A small multi-label image tagger, trained from scratch: arch convmixer, activation celu.
Rows from block 4, named by matrix and row number. Each number is 128 + 32 x the weight over its row's rms, rounded and kept within 0 to 255. All counts start at 0. Numbers have three digits each.
# pw: pointwise conv (model.blocks.4.pw.weight, 256x256x1x1), inputs 0-255
pw.1:082144141139133107120146112110149146121140138123189072126142123108080074145085134161125159115105157135166154133148096163114079152108134165144093097118128153155097130106148125116124127166057255163123121140150119121127103117144213058126114110148174065137096089096169201124139114121086067104116116118125142095160118132150097132112113126101127144101128135155146157118106103035133113132137153141104127143185164132220211152129121134115011163112162132150109124154108108098124103155116120122097098139160105118136149096091146139054104163159120205100089104118155152131106130113135200143128147114151115100161158164135102107095200139144133140042126089092128117123120097146127101107108134191102110143156142130135105155101125132131122169255115095133104140155176083129121121137143104
pw.2:151122105098110123140155114089115047128093084138106069162126081077145108147093173118149151114197157144185147127141059119083129094138129065088098158116087157208174066171134123101158168083164146125139161163173104131148090129086099137143164056128125080145138146068134156164165114146133061113106105091199138138163143149089198115095076125188117115109136141147153146145146100137086129095096140103109110163129073094166109106116169124133141129160141171094102123105112107099066134100151062117112133066110148108147091130149135100117135131161177090123124170142097173137210093161077139193136121096144151123168092142137134114116159070110080079093122150169137120106125110176086142095135149082167101122130117117172156072111097071136164072177171131133136165103085117152120132121082174
pw.3:158088120132141135146147132075117145170107108108164105059162121096085058134111138109125122147106143093074109146173115115151091129125133133192105108166117118090131130074139116138238096128146130121048132104149125071092121177091160117152139106144151098126147118125082137136124107087145132117105134161108105177167139057112078084103103143154180148133174146108079074102084137127106136119140128159156102088114138154117165104085189138131157144132146083178112134127095122109133182062166083098101154090168129117141149056099163096104137151080118114149143143104117121168115102086125123125053111127074083086152156135141116104150125122132138143127150079117111151087140123161155142162152253101183174119128116055143130094111116247098098151153162141167131192070148111080149153169128128
pw.4:157099109119107144093156068173067140158148121086080127069079157188116127148129198123145092126115158091136043094137199081158143163133089132117153092142074091135091071064104120086079031126072125112142120089060123114098118124093123142085130111059097119142142103071135185089135130084145125097140127102095099169110118179147113166139073092079119124173154121168130175090101150105132138172149105159194142096118120113120119090196177108168082122146116125174202123067149162100141066133192133129119109116138165118134139095137191096194133095110115116148116076106156128150103116096164147143113101099141114188169127131149142108137128102133138223112149121140157078126139143130154074122149087128105100153143150098153099146116138140106122129111131127167122156156140071074103144160129112
pw.5:162061124128133113119102200107164147167160156182050108137123091125106109180110111150143165104124118138140091073151131130103093157154135113122129128165111126194112205140207154193076122151127128109084139182109135152199165182067140141090142161149153117087109151144118138112143152115101093121101149161137166140169147137191166120148096108175134141138116111199167101120100189133103103069127139137138194118142134165169143146108166158150167141189101137168105097119179115141220128101160132190165114126127085157125149131160130148121089100120148163126112118121117142132093096085094165161094145097130101191149119103128156138156085133114148045101145124170083148141066120110145221152070136129057131132110129096107139200155159127078149056152118111129165130119093133141112098143129180
pw.6:133136088148135090109108115154111149120152122132057074152106098089098178081110171064120160203154122071114083088177124219139128126193146085153150091111071157122107128144122115208124182191148115114097144139156107122128097134125121137043111093145119145089131106137094158140099134171113093139115106116108155120117206134112095131155116087082140089147094089106176161125127117143131080072152104089122105113073132130124176108062110145104142097113078130135120137092115106116103103052127094154072101111123162106134115087126144111142150125177092126141129095108077110115120148126103120107126168121186120104172111146112124118112127000170132032136073150134139142127128144152146099169122055139167118163139117095105126144138132081198142138129130135105119134163089060097148149164121153
pw.7:089105180093089088111072044100090123131086136135122140130116076148127086140131127120163095127163150127140152097110137110162107121153129082143157108048087107096170088088078129172136133181186210138137079139120138139071142126090133108164125148135056099158144107085122145092126117198136098117185128077102092112086113187086069161172104106142170096166150108193163139094091115060212136094104134116112103116130121116139118080122218091160175093172194110099106088136150149110096077135161099118125146137148119128103138149109134121120154149134119119144144178137128145183150165125194142163103067124101148101153091116153064169112149174138129195156145149126160152096109119067123104131176097086125085104152115133156155114099101128158118135118166131148160112145125211080096124152153149
pw.8:139092151118110140115110106171107175159133145144083097137100154119111072102089074104088158106062138126099103199175106137132161101112095196147079075143159129112125128080149106132093141104086124121107115101135118170090109140155160205106129172177126122120090168094217118143128059074212176088111098194120085169140114098074131077095097173113109104117143139087124084158118085134089108128143146094091132111133174084162108156169141111123161198107160124161129138159142108143100154126169087117193182119110111188096162132153155138144149069137098156179120121100141166139128113150152122110099090218099079087134102097105127157151092104162154143195091183162136106083120120131137095087106106110092128191123105133152069114121094145139092156144123175132147082149160121140123087107116069
pw.9:135140083139121143113179110087171062087122132105059165119115113088145152097103102137107185100155123131091164146087139139111179126196045129130156084137133122151229160114101142116176124128133081134155096194167077145118149133149138117181132167115140148173118133173102118154102111116160113124109113095155155089059127138125164147124100094083157184145081184168141118140100111159166084078111139153109108131164156163055176133102089122090064133175127101120126157158139131129122137129101156157148129086075097083154111157106109101133077153120052123066161082138122147167106148159201096101086176138181140152125109151143150113143128140133134103138190080122144164163150120136128186115160175124109084138128135172150117106162141151054130123204153084134217078114089157084123132111109137
pw.10:114207125098100144142068141130086209172093100135110093092112121099154118148147103146136118163102166168100155106162105129147088111173150105103086164127092114135038150124168115103114110105043117049131125105093125150100107078125111183146124117090115169155118136132143103117066144106127141156105109125081182143126103124185096140072141129143096157099138118103155164176157155132159158211113139108102071138127123108087138193163166109111117174142132159137122196146149098119151120150127148172097174098132096110128125128149155124154141178106082116142161144103189219128073121109164118083160154128131170139112124134065059135136129147153133077129151063083155084108070132119105075100144130108141206101091236135120123154115125101076107127146142129125082135103165114106073111097101097
pw.11:070120126124079149153148133122106163160106087119159097134097058093138133120076141106159135179121137133176129159116126150134138136113118145170081130117139105127136188188100198090121130147141126140139177177082085087168113146160140116124144128173125129074134110084129069088117108098115131188130130156132139091137163136124170097111179110145078121088093157097153128095234187086165109120188138155128116128114133192172087144078140134151155114155147181133114139155096158053135137068135100142145152157096111177150148137166204151095135075141093137133119164201199141175111105097082122131132142102131064136056163148191099204140111123132093174124177144130118122097139098154160155114108155099144096145181114082127150145127179148157152084100083129120128197160071087146160132074108153
pw.12:112092122142164143157095130129110137108132152136173125112165127067140112072176100131154120132068114103167080104086140139143170114126122143175131099116136101098158141111131150102181152106101143150156130122093143171082124095070138102135069101110112137075106131180130114133159081182171080185142075109160173135094124111086105176105122136120123096097135143175050080139098143162178112088127177092135131193048149155132131129099148082135125146199117129171083154120165154128127108123109062119124162065113081143179156155134112102144125115146202099169124116130077053111130081129120106140130079079164189147099142144208139155133137120172113169115134058136144130129159117071081153106166089154153125099086131103123176108150071130083134148146064198099088135095176168191163156104115121
pw.13:108114105124176135125129088107131167131181136161162125145142126201177143103145141125113149148149120131136067139133124181146093174162083151129109146105129128183181196163076117104164140134100132162120092161070155132184091081117123139098118138097135113085138113146130135158127121183116105130120121060142171076108191203031168145122110142125083201139140133139140092095142115144109120140122107124111156164110168134081072116153125079080066145164159086119066100110114140144162156140136092146120162128141170123210147100136144078049092113088127089116076101108125097082163135144212108119085095116128182135163185112125143100054211123147143094105106156138200186152115108174117102138129105155166125129154165085147138105179108102151163118118147146181125147112128079092143138159082134
pw.14:121110154110173146072148176124102140085115103092143105143083185126139109099197114095200133175103123088112146146168127130142132165067143123100147123109063187127118179108178141182189123105121138145066132064134149087108094098170096116172103171143169144132149116154160095134150165136126137082100180167186118146110145127106105073128138131049139104120142134139103142106151111114197078185128132100127121182092114151059129119129162182138108134139122129197112101115133197117104099136158184157060123176116110098146108111158121143153113183121131141151126118153090126104131113151137161096149090088161176104116106114118116137146123119154149170108157079116175141124198137067118100156122165081208162117149150127131120120137061187208046142118146095150177089137128112083072121183134108
pw.15:162139099119140098122115094118057150103092085156085186100112148134062077104135139133171124138122081154063122108099134088176140087131129170157160077096086134151101116107109132176111130089175117193124179082201165186138188145116105124147176116145104119156139114150049177136069155146089130140076137190131130111065164146104137151139107134111180106113065117116111104194102171133131143090132131149107078117125177118145104106094155197183153102121103137119129068161175151055145123140178137105112081129134155126115120153119117113124141157104080132163125153135181138059158174125108184062154116083104133109175129140140135119110127132135112095106134083138150107097175106141101050099118085160109115085169151147160162156070097134082138151151209163089083133118198117131132118142124117
pw.16:127132228122064098112086134144100129133178141092165151128132102128078132106102098115140142140123105128098106067097134143115147122121150145119162114111139117150135084098171110149095064125092178170143128101186147131144116097129096108151081108156208107119016083119152145095110146113147084130066121100102148081160155153119133117019126127133148135108098113169117128107091126140146149102126097115123078144104093123073116150130099105121177178098114134127112112134144157077154177114121132154120135140117094096137147078132141083153122088125124176111148226113106118132153163118111096124102137105140105110131122136159158121050255135145146105150136133142092172117136148120142205129136128147148117135113115163108026152108123124099229127069159119083116163164150127127129127141089196
pw.17:113103112089143153120137118204105116102171152141132178126135154120185121124121101124122052105134090079161196138133183162097160114116104081118111110033065141089093119112178116136117136140122156163132126151150072171076105176146193150114123057095083159193161145137069170131143100115141167151150116135167129169111107140121103215132126103103163171067112160176106201119148106129102129132107102162115119142102139155187111135143136117147154143086163116087101111164226188109145144151149122122111141150141086117132182132148100126111075103132119086159122096147117111216130138111141112164175133151101109102190154146133051106127138100097190127179062127178126137107056150125131152145122125131121114089112067095137112112096146133139153088130115106071182105062160146114151119105117113
pw.18:087151104083113113116108106101151132118132155090087119166160134186133085082117132092148112101138159147145053105065122083100112130132125098129128097126137151078073217101176089193168149082177174126118122163149119152107099178121077138056158180101120148087149138093158124111185133093134132112114134122122236083074188143111064193123129123125111100088144130097150127131119186113056110032105094138098179100147131128132086189135126133119158131141174177081150143154127148112181127078120101132096211098123120106116153158092132103094123119102131178126111180104106174109161170167115154145151110113108132153100127134112129124115130141148139123107109143114134097148185095117118130147114079145116112229151117096107138058094098145138166102143097115124108166087090108094198145158140146
pw.19:110091123105130132120159073135112144084116127066170209128179107126156150152066103160161113122092183103119114136121132147123132155156125123147093130121115155100194033176121126103092128139137144131124120143096116058116228165141116114161121070187177106163131144099117118160126183130129110086117156118142167130138090127116146152142100157103183083203078070064163168142134043131140102145107152094039130120097135101129095169109123115071119104111190145111121117163202133094126113108097115096143151107159136053111163147154130057073088054137128103133131119152149092133134151118037108111147109141091092132088098186039142197128126120152108157134098063133119098131149118144128130126109100099152124157139159144142153147105081156127135133137129080121142116144129150140093154155076141
pw.20:142106137131154093170129066119114082128116096089085111130107103118161115097051113078102146118149156122126125122151111152116107105154157119169107076118122101120122108121153086115135151100145096100159125089161147114181133175086133141137161145061119086083114113108122129135189100155163117109158184132111092131120195112071155094151119110102106097130109163176132102095176120110079127059136102110175174108125091063167115103118167203167203140113111140170091100110126091095240117083101079154105106194157128169172133121065143147114061075208123108144080161086146098180144077139132165107142152112105126107116139153134139108163129040166142109104134106110108124125103096123147125155162132093147099092185158132145122099143153118110087195139162155135106205207139165123093124094118135
pw.21:187129139096097144150129150123119158088137125121069119147136130106111040085134163100114180124102116143137092155142096101196177109127146108167129154092112136078094127063122127130139154125110149129130145142198187103142093168142111158175151214200148140092124150133076108154114161127111120121118077203084157148102141163178124078127156134156135128064098169159133148169067107125140072103166123097156130071129091133138126111103075089136128134152117120087120138133127147113133115137165092083181128094144100149147132183193137176159107135195151167118112114121168177143074120123127149170093092213104099141130118093093108103144200078136161090103110104130073132110146132123141128112115190191118113149083119107150155136130119044117125206141079159132125115151160108152072105205187147
pw.22:131207093115093131180093125123071120153125182109107123077113093199138104086131119138130132098092097099122146122114137126128101059119172197130148061119160154109058172092143109112147072128117090128113096109097143162085093097142127138114129136148103075122089107132174135139141132187099110149077123039061120131117149070123144095156133131128092123108152144132149105134156109096074083161130096162095163168153112112121095115148123121095120123171132090117103163098112101100120141114096135131097108105089139159114103125154184149107104129111132111150162110105158094140104158134140134092115110091150111104109101103095063236163150093153119132144131046019122130147179104063118102155177154146127063095038095097115129142136136193087108152108123095156100188066141068160156123158160143
pw.23:152145121137158111200127117106121095163146126081149221080164131126129177127115105169123161122089136136103156109101112164134169151097157109153120000092094183127121105128100152158151109144191170074110075123118118114126089092137127172082133122078118107115131158159107112097103153064143112038146091156146174159103102121141161113130150132121093080151118127096077090162159113131121136106048120129036117094082113106123139104128145126122104115112136135144133157111162099186058115102120130120151102000080153093136104107182108085150070160093130109127178141108171132098123110054149134118187126114096115144117141146081177078140104166103160145094155103099139170160084184124106105107164174117136118155112140135123109113154095163118109132100117155154120141130169078151148147142110148
pw.24:054102118093122163115089124099090138191151095145115111108155148125212124092151109085195173133112123085135081130137107094188177101136068146094135110146164176123071113111149108204116158032113170132138152125151091119101086119101148109137091080139121132139129081151089127138103135139170126169139147141045168119149139129104128143116088121158168154139125132083156124139093038153145075118100165126120165154150072092104120152143210109127109095110135147123194094121155155201100171169179121115188121175145152125110172140172122120129119100123128102107129083136116124131117090154124083161092072130158096113124149167113124072130155052145074146142105062128083081128128144159120097121113116130138085069160054155118144159106137108163107118157114117204134107122205148101163156137128148
pw.25:156093128160110110113102125137161146085131119124127142145082155111083106177068141132115092133183165157147108151137115122096154154136096132164118153081086105132135073118109132124169128118055083169123132105159048142070142185105166126133134116104057205103088070133146120122137206139110161072122119092111213143099114085156119142150106186128150112136129098103113108119132161127092103124147066104147111176119143107132134090136045141108123170108132133124160111103148105093122128114161155142112161170124077123155158182166117128160145083103148181073092129106189109165134163134072110108116097129133133083123054191154130038127070125157140159160073056106121120142136133160120153106122100072067113125124159157084151088161104083170117165099169122195105193112058146093156117134120147
pw.26:113147156103054130087113103147119134105110133114078088091173135155135106157108105168160112143118148117144133110180126128154151128141128120151090115110112126105040094117235100142150136126178181089204182143159086106208127149113100153066098160130151122076122163119109132142064093092115077103122109104147147102122092158104157110114177183174127126147130092112120085151098143129128092100117117149105126111065103163191144079066144171176135145138109108171081063098102090121109137121147131117101051114154202114165135153136155154116092145078125111175100127100104129161120070092157107074174084123129126099180111109117156137125112085173110073101117109158153102146071171107152145117115093142132125195146120088105103083112154228101136089098167170102097104169161104128095112171126116
pw.27:150136100099081124056066131137181152108135179082143112128143111177163094115173074119214126166133128146142152127164146149075172167104132126079117059124127102135118097114165095077153169165116108094142099139062133186112181133058105116117077152104102152146136100123096127140071129130090130131137081172099125194102105091136179071114116112105143137124112183148137127094167116120128104159121121126118091099090087046097124149099096082124114112138145123122125161086114115130092123149157171135077179125066115142066113092139114134089150228080149101127110161096099087120120158062112160149109161100151116137120106122087144147183166083119116088163163115114107134121068104088142176117114094175119068153097118098107119062146140121164127107116122085139033140132165191160170096122138117
pw.28:196067139137089094163094132122157113219158154124127151131111150185104158138165113119080140144127105217168154171135135076109139140170068155073098100128164125146086081145140197107121103178079050093142083137140108125123061167180120135126135156130120137146172164197137089149137132133174118121134105124096123135118158175167139040148075103131100149155136142127152133160189091139118073110140092104079177112117098116166192196114119109110137132168129162122094122074130127178096075110110103181127084111146101117071126105139107117187154116098154155137140140144163158108107102102112092042121149120125116150140125152136120089112134116129172123155121074148137075113134086126149166105174117144120109189097178152130130176150088170085146074144171162118123170085114057174141126150127148
pw.29:137149107128166165106144113112159161124121142104104138139174122134157115211157126106106188105169100160205169128105113096121097145159131137158131126156130096136161162099136102187131147104126092144174177112126075160057130122132149145143134182116155127147137098148142132053091088157115089193161121132152096079131167114112162099125155140111159146131072150155094106192043132107114142067166124137121065153106168067093092197117173082150096176231096135125173123126074082125179168076161099118103100105105106112106199160095108165170090139083138115114117112145114142149164092128115132130123111161045116112133071059078095132161170169116161143126110127099145139135172120093106162160071107122136147167102055144107104067118132148105087120116123110141092158111122145167129094126149080
pw.30:111117130086077168107140152113066137183139143193103148151125128157154090083100213092089091139121143106124198129105115131154143121129171112146110064135110135110149088133100098180137110128112142017148123104143068134109034189107152130116094128123145162127122165113090113113175076148145121109133132118097110099168126099137195147128088117132138115140130119111150146149106170156138143125107117147127142060093164103109141108126086179133115107096072136102112102136176089191045141112113190113158118101104135149106058087088135093158096103103077104146131133139132106161133110115092149061082093122066062151140065126185122164114110116136198098077099152110069086122138096148120073117134108096153086137156109145092101081090158130093152127167107133176089132176183067120113103083127133
pw.31:119165233099114054130156129116102159211137100135060106177150107080086063139140128143145092060114114102106113170091097167094111122127089145096187099134096093122121099117172118124110126152160160080099110199116141069138126130123134206125153106170125128139123114120138097150068101115138147117196182120131111097197142048130110156188129126161099119118200111140172088102100085113139157135069153120165172115108085176123091155131151139143126100141096153112122113168126151135156106164185158090148034128129095115129193104105138146189085116123139154136138099117147122118111172098139135150141147142097139120105130146078097184138149154124165134121155067110114116118157156080143183132237101163124152119109136142167124102085146088131105130094101115174138083106124136143163109140129190
pw.32:159127117054109139047071121229110152146111155085126147142139134130147109119103082108098122106142106128132139170142093099039104127162157116142126097174137127152147092134072144142162134155156147133097117158103180112077162191123120143121106102172188085129159116116133186110085139123091139143079111088186133107117122150096073141113121120119176182156110162140141134103116154126065152132093100070096158105110152087117139128094145146145111123099136135148155064121148105124124101102152146138091112125107215076161117096153130127092094133104090129124148170086118042069167088086191139169094131124074154152180139129177080173087148228087122087119181133127086104151095114146135111194120111116182108170129159127142176149121057135114137116133171148147111204099146157134170132157112124
pw.33:159136124116090153185100127106105156198139127117152115079068075149118103133103170104153067145138123195106149088164150204085124140114102119084112061133145094140121121090191119145113069088123098094142143115143061105103093134123142118153124170121126155082105135157193118113186141174123135157166127063107117101194167117096121088104169222129096048106099135138171160132128164169068147219128087159129166158140132137107157101131113082100108114145113165180162114143174163146099121106064133108161134106111127139093147041087160134095143116186092090120109139147043128117107083073161098181135090119130119114110087106137128169157100112148095167112074107094094090140145115114094117078144103108155119106151159146130121162133111141073095145155153116136151108153176084096109098104113129
pw.34:116092120114072129142121142099120115116125122168031190169132103167148097179148139107150151091125180200114124144170130156175145147132108125092134091121112129107177140125120099154099130082151111195117131098154103112186119060106166161073144154127126142097146141065142159160146074066121118163123173120088137155106127153067171108120133099103095157126188153157127102113091046082130153123105134111125147184079139120148098136145145157098141147111081131139194120156154129157182080135093098107071110149091078071138121094099177158130125157093057173120126131113103115126139064144070138161096122126150130048127052109164089116128106124061130086146153161192090116134148146095110119121099134092121173140130151080139142136144106080010151146112110041102153140127142134143139146138125131
pw.35:142132141116152137098143156137183113107147143160092121226155153117126125162105120127130178114132112078102148132139128130112049159168114128171128107194066146143123129129075125175140150096111144102132132118091124145124105145166093152158136151136170143168109110085142110103118044105094144111143133152167116148148123170178059148138098168173142157191114143101179155113081116202127138100098143155142105149199101110137130170144151136138109131099083105084139199120146164157127166118120114201118141092187133076128155158149134136109217033132160181147221128158163137102128180140087111116128139108076088112133207149135056183130067117105105100156152095129152187124171093145102171141122166123172105150111094129130135145102087126126135104194160208128178103119127127138099137104135122
pw.36:075144121101156142146067089183125107177138115121064136103085161168166126068102079134100104128168078085153118108122139065158174194077097099109184097080137153186152137104124146152144104119128104096136034106074060084102141167109189099105086133120131163078180091122133157100160101090120111118110147102119062166136158090139139116081150108095080159101167111123114114127118194178125108102118154128110125115141146112161148125110127149142092162133225157175142147162102084125098159121126136145151149139118092077149106105192143112205093120092128116117147121118098112118102107129110107144096100118153116111109087127147093115086125079068136084105122086148098095065105139123131122199142162121101107134104113134109096127112138116144146094116077093119146166081139110098244153139131047
pw.37:168149135124154126133111120088018126148107110118075143210079132080167115140101139122097111132143146137124129147119091106137154103134082126120112114141154115086144155132160158114138085176144126136100155094135093127129148133139142143113143155078153139101128101079181131141130145105124104130145143141103086135140113156074095100110109109176080101149152130164109146101135128132070136160141111092122155095150154084099141122161126106139109138097125149111111098154178128087149149096149091199070119120073126078096162103133053124118136096109088138067189110082128137124140000115105121157088053093122045120123073090128145157087152063142125169126121042122138115095156098125167031083113152111163156232134147146149103147129112126129078133125144082152131136078074158076180114098087085
pw.38:141078101154096079113103112120109167105085079188106120171141153114051122231108072102161115094147119138173146092097110104158115169172125145135120091101088098196209165146097116150139153137116111114095133127094132104139087135136148098104128115169126144167128112088098126122096109138103077104094111121174101144116124108187135158103136171154123140118088095152170101078103171107162151120114105105138122127115124180137090108182176187129112170147092116146124085116129133171177121157220111092129129085107161088160170147165083094180112098118164156095107129091203127183184172107134107100071087138140099129125159202143092046119096110138117143051074128066121121147172097121116143138135063171173129129101078133100099131101145118163171139115144120155118158123106150119132104082058118
pw.39:131085097113118136081188106141167169051138129100125152059134110137146135168188059104092144189094191199141116140122142074064114095091090138128115149166119140181142178131171168081127113150110088156191145139108146131113152144109103088169139099134159111127123163174092083129181158112139156131143167123150151081161118161102094099116104133121081161132102118079129092104134110150111057142111167083103120129111123097098116079105167196159104127119143125072110134172091103081104123112172118097161160155059216096183135112076144137136162172073198093127118099082079151182113085164097141081115133127093170123063101120093161117138131108147105137094118143104107121143173148112122170111163092143120179109147140129122108121113153155038090106144119129138077092142075161155135169155115120
pw.40:123123132173151138070127170117159088108126124105159072135107068109112110155107069178116159140131160145094114091159201113122164094109104131199119156117132122128094130111093124101194094150080087113118156217099094166093131161059179096102090136135120214092164115161119136117124195144141117080124104184096074141170085197173074106132130123071203120097114108117225128114120104106154091126125142112152139100146133127126095122128157098102150172142142139127140122148134157115068098140127143073114137136125117116110160151187144155058158150248109113086088164130098130135132123140164118173136119123175111158127123157135166123129135151153156117102122103096098132121123139136180203088132136135149189118115196163126164123153096075101153114101157070124197149137117146096175128154108115
pw.41:173135144151088104151113113163118076096139151115113089115120118116130175151181092146137106181131128145104105189106140105168095158109076091148125108132153169120150119101070128113142132156113082152113113129225093141157075153127134145114093115056132176057118145157162121133200116130164204102113133103120129064078151079113131183112110049106196146134168168114255121122171105130159081151134154125082091098176121161146177122122145087132151143138154097138146134105140106143186155128143121191102126133138150166117135106062131133102103165092161168112127109151145152067125084107180128175165156084186150150138128082121178141141097092132132083147110219142127099085124165095131155096128106131108134067127140159125125099127106125150118097119125072113153108106122140106169152178134106
pw.42:142098146133151126113136151167115153108101137176145140114139140126107124123119156116159048133114141142108090132111112143100152085134088104108111110109096115120107079129151152144053106117089162108134120105175134142117076103170103150080142155167133115190109090152186118099071111102098146116094115195146124169108157104127094145151083120122152054128136166194153164147177149181119127100131070154102128103118085196080091174122187112117076121117095154117111106134149094153197089145100118117136125083223097135080134137108126122144142078109123134097183105117168106109121064116127086148100082111110141155124132175127079127092129178130104133089123092140079084094043109061102098139136088072162159198103143163140133091136113092109073150181099122171119170106156139161046155219153080
pw.43:107103114126129127127183108068108148115133081216084075153104184149131109143088119088111102153175112161141215141141096121135122098141110145125067065176136136096132167139106122100071154128141108126185185096129142103124148177112098065136118109144158133103158128113143108177102113141129101099110117095132119122125164125164098123077097126176130175146120152078159095114109098126084086139124130104183115130115138180121149120107140114155116082127132133117126188177076141135185128105182088060136185144161131123143078166138086126140136125095136165141174161152160154176215122118132120091086051098192130134146110150155140149086140214090147074208101122082144150142105085126131080165153119091160211120148160119157169146160177088155174112150107107093122172102076115137163095092091112
pw.44:171144162134151139152122147197118120135161163087125096075122116053118133133152106149147166135089124100137178120115114106098105122112108243224159145126106115176195086106164151079123114175076143129126149109123142103202146127129152113122174092172147150094117186094105124136199128141145110127157161133133112080131118119103116139100121100085089107119157133120140112142189119147138150128153131084106106099163090140120140153068089074174150173160119079081095084144133112134064120143109133136131124186147130156085128135133126129171136102108136120117133112079098143136130079101100153137089074124142086221173140080104096162073102105112123136103091087114131125106134098127165091191180093092105121172080152179127086166136181081198089206135101179098137111096067082106106132132144095
pw.45:144163169142151158104136139090105135128121123161159085104095126123149137132140145057166123123085143094189137160098135116122138159215107131106098094140157087083179124156193173166138118114095140188072084136140153159167105151107143083114124127045137142109143086128134147130133157110122088133166173115126106127116113140088134108144151142107147159172107119078101158089133174145082101180079188121158145140180183215110085110196156093128125180080131103124129095138176140079157129129090162050068086148142165164128150149145109169066173141115149147110193147153115194115105121182110131100108117190130076116127128114041179105102130104094166135132124080105104134105137157105134087095072157148141133132120108118214190161153112126108141163178117122145118101122127107080160072177140149
pw.46:149132124158170091150160084107168057110178132142185096144139133097089183138151187115099076142142135122199207116150176166130116135142101197102126150107118073127176107170123139106103123159066102079211186162086154092122093155072156051098096131134129189173135109176153137168176122110128088111180127088110141119097166138089100085134117098115165064113154155132130153059107074116091079134143122110102137126100124124137084133159106114077124138135125123089153112118065111119170152121144087104140141109146149117199136161180166173128131132204171155149139087113103118129136100110094100099181143097154148116112146133127180122134148179105100080123141180091195157173119166092127152121088120138191165126089100154144136099131120142097108169119130207153142118114159127122167088090149153
pw.47:083170099150122150143116123130157115114121146113086164091161112107135160081095102080081104163126073075142168109056110157135133125114175135134145071116107103149161113110175117083106133150124110164115155132122206136098129064161113124162101097078142095128156195071156096085146205126161121112118121126112156194130141142095107085125130130077166130170131105144140131094123184084146074126127128134095102097089125193118149099148109126123139157111099121159114134097122152101092114101184147149125047110148144154079122079098089073083158105104107146132108133161216201140125115100070135120127080114153097127093204177155136124132099114139125111141150069036165104169136084115129127140169097089187164171137121178126105102142194113178166116119149117151159066104052166097141106108161104
pw.48:127103115135159104196138133177111095131101096150130130124118148070091128106141146114094126111056143083092127161115122128119132102101079073176092173119115137107052134123153143137116141132113128137079078188121176115128102086109110118100093118092092103128132112121148056137083071140126142126134207112108151127126104149135180106144154150116179072120117132103138159109125158135118159112102160079152129122073145140110112206088108144154117113146104087128068149093179135095092093090004121109110116143105108145106107115124167140109127145187109112109139134064133067109051169197131120103164207099132111112079087134180122111163127131121118076175076130156068174146056158098157151105114128174103159137113115115092143125110110116144165190147147183149094115171205128144134175147106202
pw.49:153125066108103159123117117138190095176131108098190151129102094140227142136138119134136092159144127125094111112133070168152135150077122107102115126121033170088169131126111128126097145077180178176138119178092121094145119081155135091029133092119101155090121136124089109139099148061108146084113127119114201124135152117084120099160117111095179169114200096147113187112111112121148120128089105156099121091059087133135093072145131144139115123123126145106130124147085096168129116109098060165150103117158083136086125125206089101111123151152108133101146136119156172117124065180110124100114143091162063043113157138106160118158145136120095134135136074146149117157135112124121211156097164105119101102111114134161161092129157185097161097139085085234164114119108155140155121120103179
pw.50:102109073114103131091115147187110147135095109173155106156176133192117144127114116090127205113127126121094135083122160147102168073118119120118127128113121146109140069123137112139119111213173080168156183168095124127087137163114144166103158219117087105046148125124135105172117255141097052118109131078156128119094135086075097079128113157114151143170118205159115146145140117110192078112178147098146110110165115094115153115110200117135123105173155107149133078122106186106155140118105109120110099121088094103088121141204137173145161140128130144147137115129161099131118159140075134083105101106171144106102102142118132172115160145132110122158152102194129150117136126135188102100076132187117154164141179092125087067113175114133152147158144087078157163139109086119113131177100134
pw.51:112162144090132101191092160132089096098215153119123125121197103148127108123049139073126114141117139127116108095173162185103088147126137170119148155123122135101128177081180157093125141104096111096109148158148123127106133129117121142196137207163134142120143124078179104137099166128118115129135137117003106144163162113097101108161159166139097129086051108133125158094134110170105083139113106139130137110144113129090162113110122153143091137143189108093121148111096113105136200157132123162200112140138086156200137104113140080102102090096141069152050084161200121164151047141091083115107100170107106117145109104181069148065124166123124157110185090090103109123087106102137104127180165135144107113106088159069160113205110118108137140180118113154104136128125077116134125100122157
pw.52:121108109113114128116071086110205097128159124103167108191158094138122105082142145092114134057129145111156071131110075096122164107114102115131162130133155172182098108134128068082120153143112205067095104186139157103115161154102187136157166094069116136079120144107137212182172128122108153110158170130116111120109184198107129132145119111125119132168157138077143128128128117111143107063123114104082076139119106151128134117123133131110132167157145084163077097128093155056089154076136164096093133143126075104089069088122142099127072113115081157096105094155137097143185099098090176135086122098159176172204102148137144166113082136129077089119161125154142187152125119150123208110122106117069142112126173149162173102130115126090191144105145104132190154143111156099188129134101186
pw.53:087123148148124101107135199153137126190109102115150113139105097076165119179109161127121125155109240135210099064144075178149160135105095111146128136167094074174112149149140122205070176114122131121133112117141122164100097135147162103110082106115141144108121121135154134100099123093129144101117126113093144121135068131103106213141124161130202096132150121138075104097080158152104117077122116096143174181122118064117107164103104232150093119094140130125142168161212102180157152111108121116147138154176132114094100147183061153113107113153093122110102189070172151133126155123095077128118170126112107148151110109187129122121127096121160082077116138109142142176126127124106161138168092160147148126171168157091125135081145100105178108143083138058135172185104103097091171093087115
pw.54:139084099121112178112124136144100143173105122071135103144120111072154067173112099124116162134229062210115094189163077127127112068069134116101132128101118080079098057152166099181119130075136105137160149122145082140109116110079110077161151104099114146087139085116119123129144191135147130208094111091155029108136129090151114095118118110123129081133084112107124115146130146081083172111155087155105155106147155122130106136115114088148124160151125176097110132089127108156158143176206154122129104123153129147104138092110150095151093077122134129140132115093124097120162124144127130151071130168202062137124145066129123110133148185145102143167144069147114140173106112159114088133170111142127028073186123124141063108145177120094133099105097135095176101129161190142101108132121097
pw.55:055162109106114147134168099110150110144089159169101150163114162143091113083134236183150180142127110154134081117110134123176080109146082129120096110105171124125175101095084116128126129104123163151158050121121071078165150108162129128139118150085132100149160155102124151047135118110124039096127142158095097108170113133150168085035148087131159181081155120121102160147154118104170121131131122102107141124170113098151111171160135121154135104177135113139164096137165109091062129098112073142082113141112062089126109102183200112100117134139117121086167091094111127129132098143133082102155120075124132126134112136160108112109122140070158101165127091134128126033107155083109155149108116101094175110085102111102082061116153181136121100099050075132120114136120155099169113159160044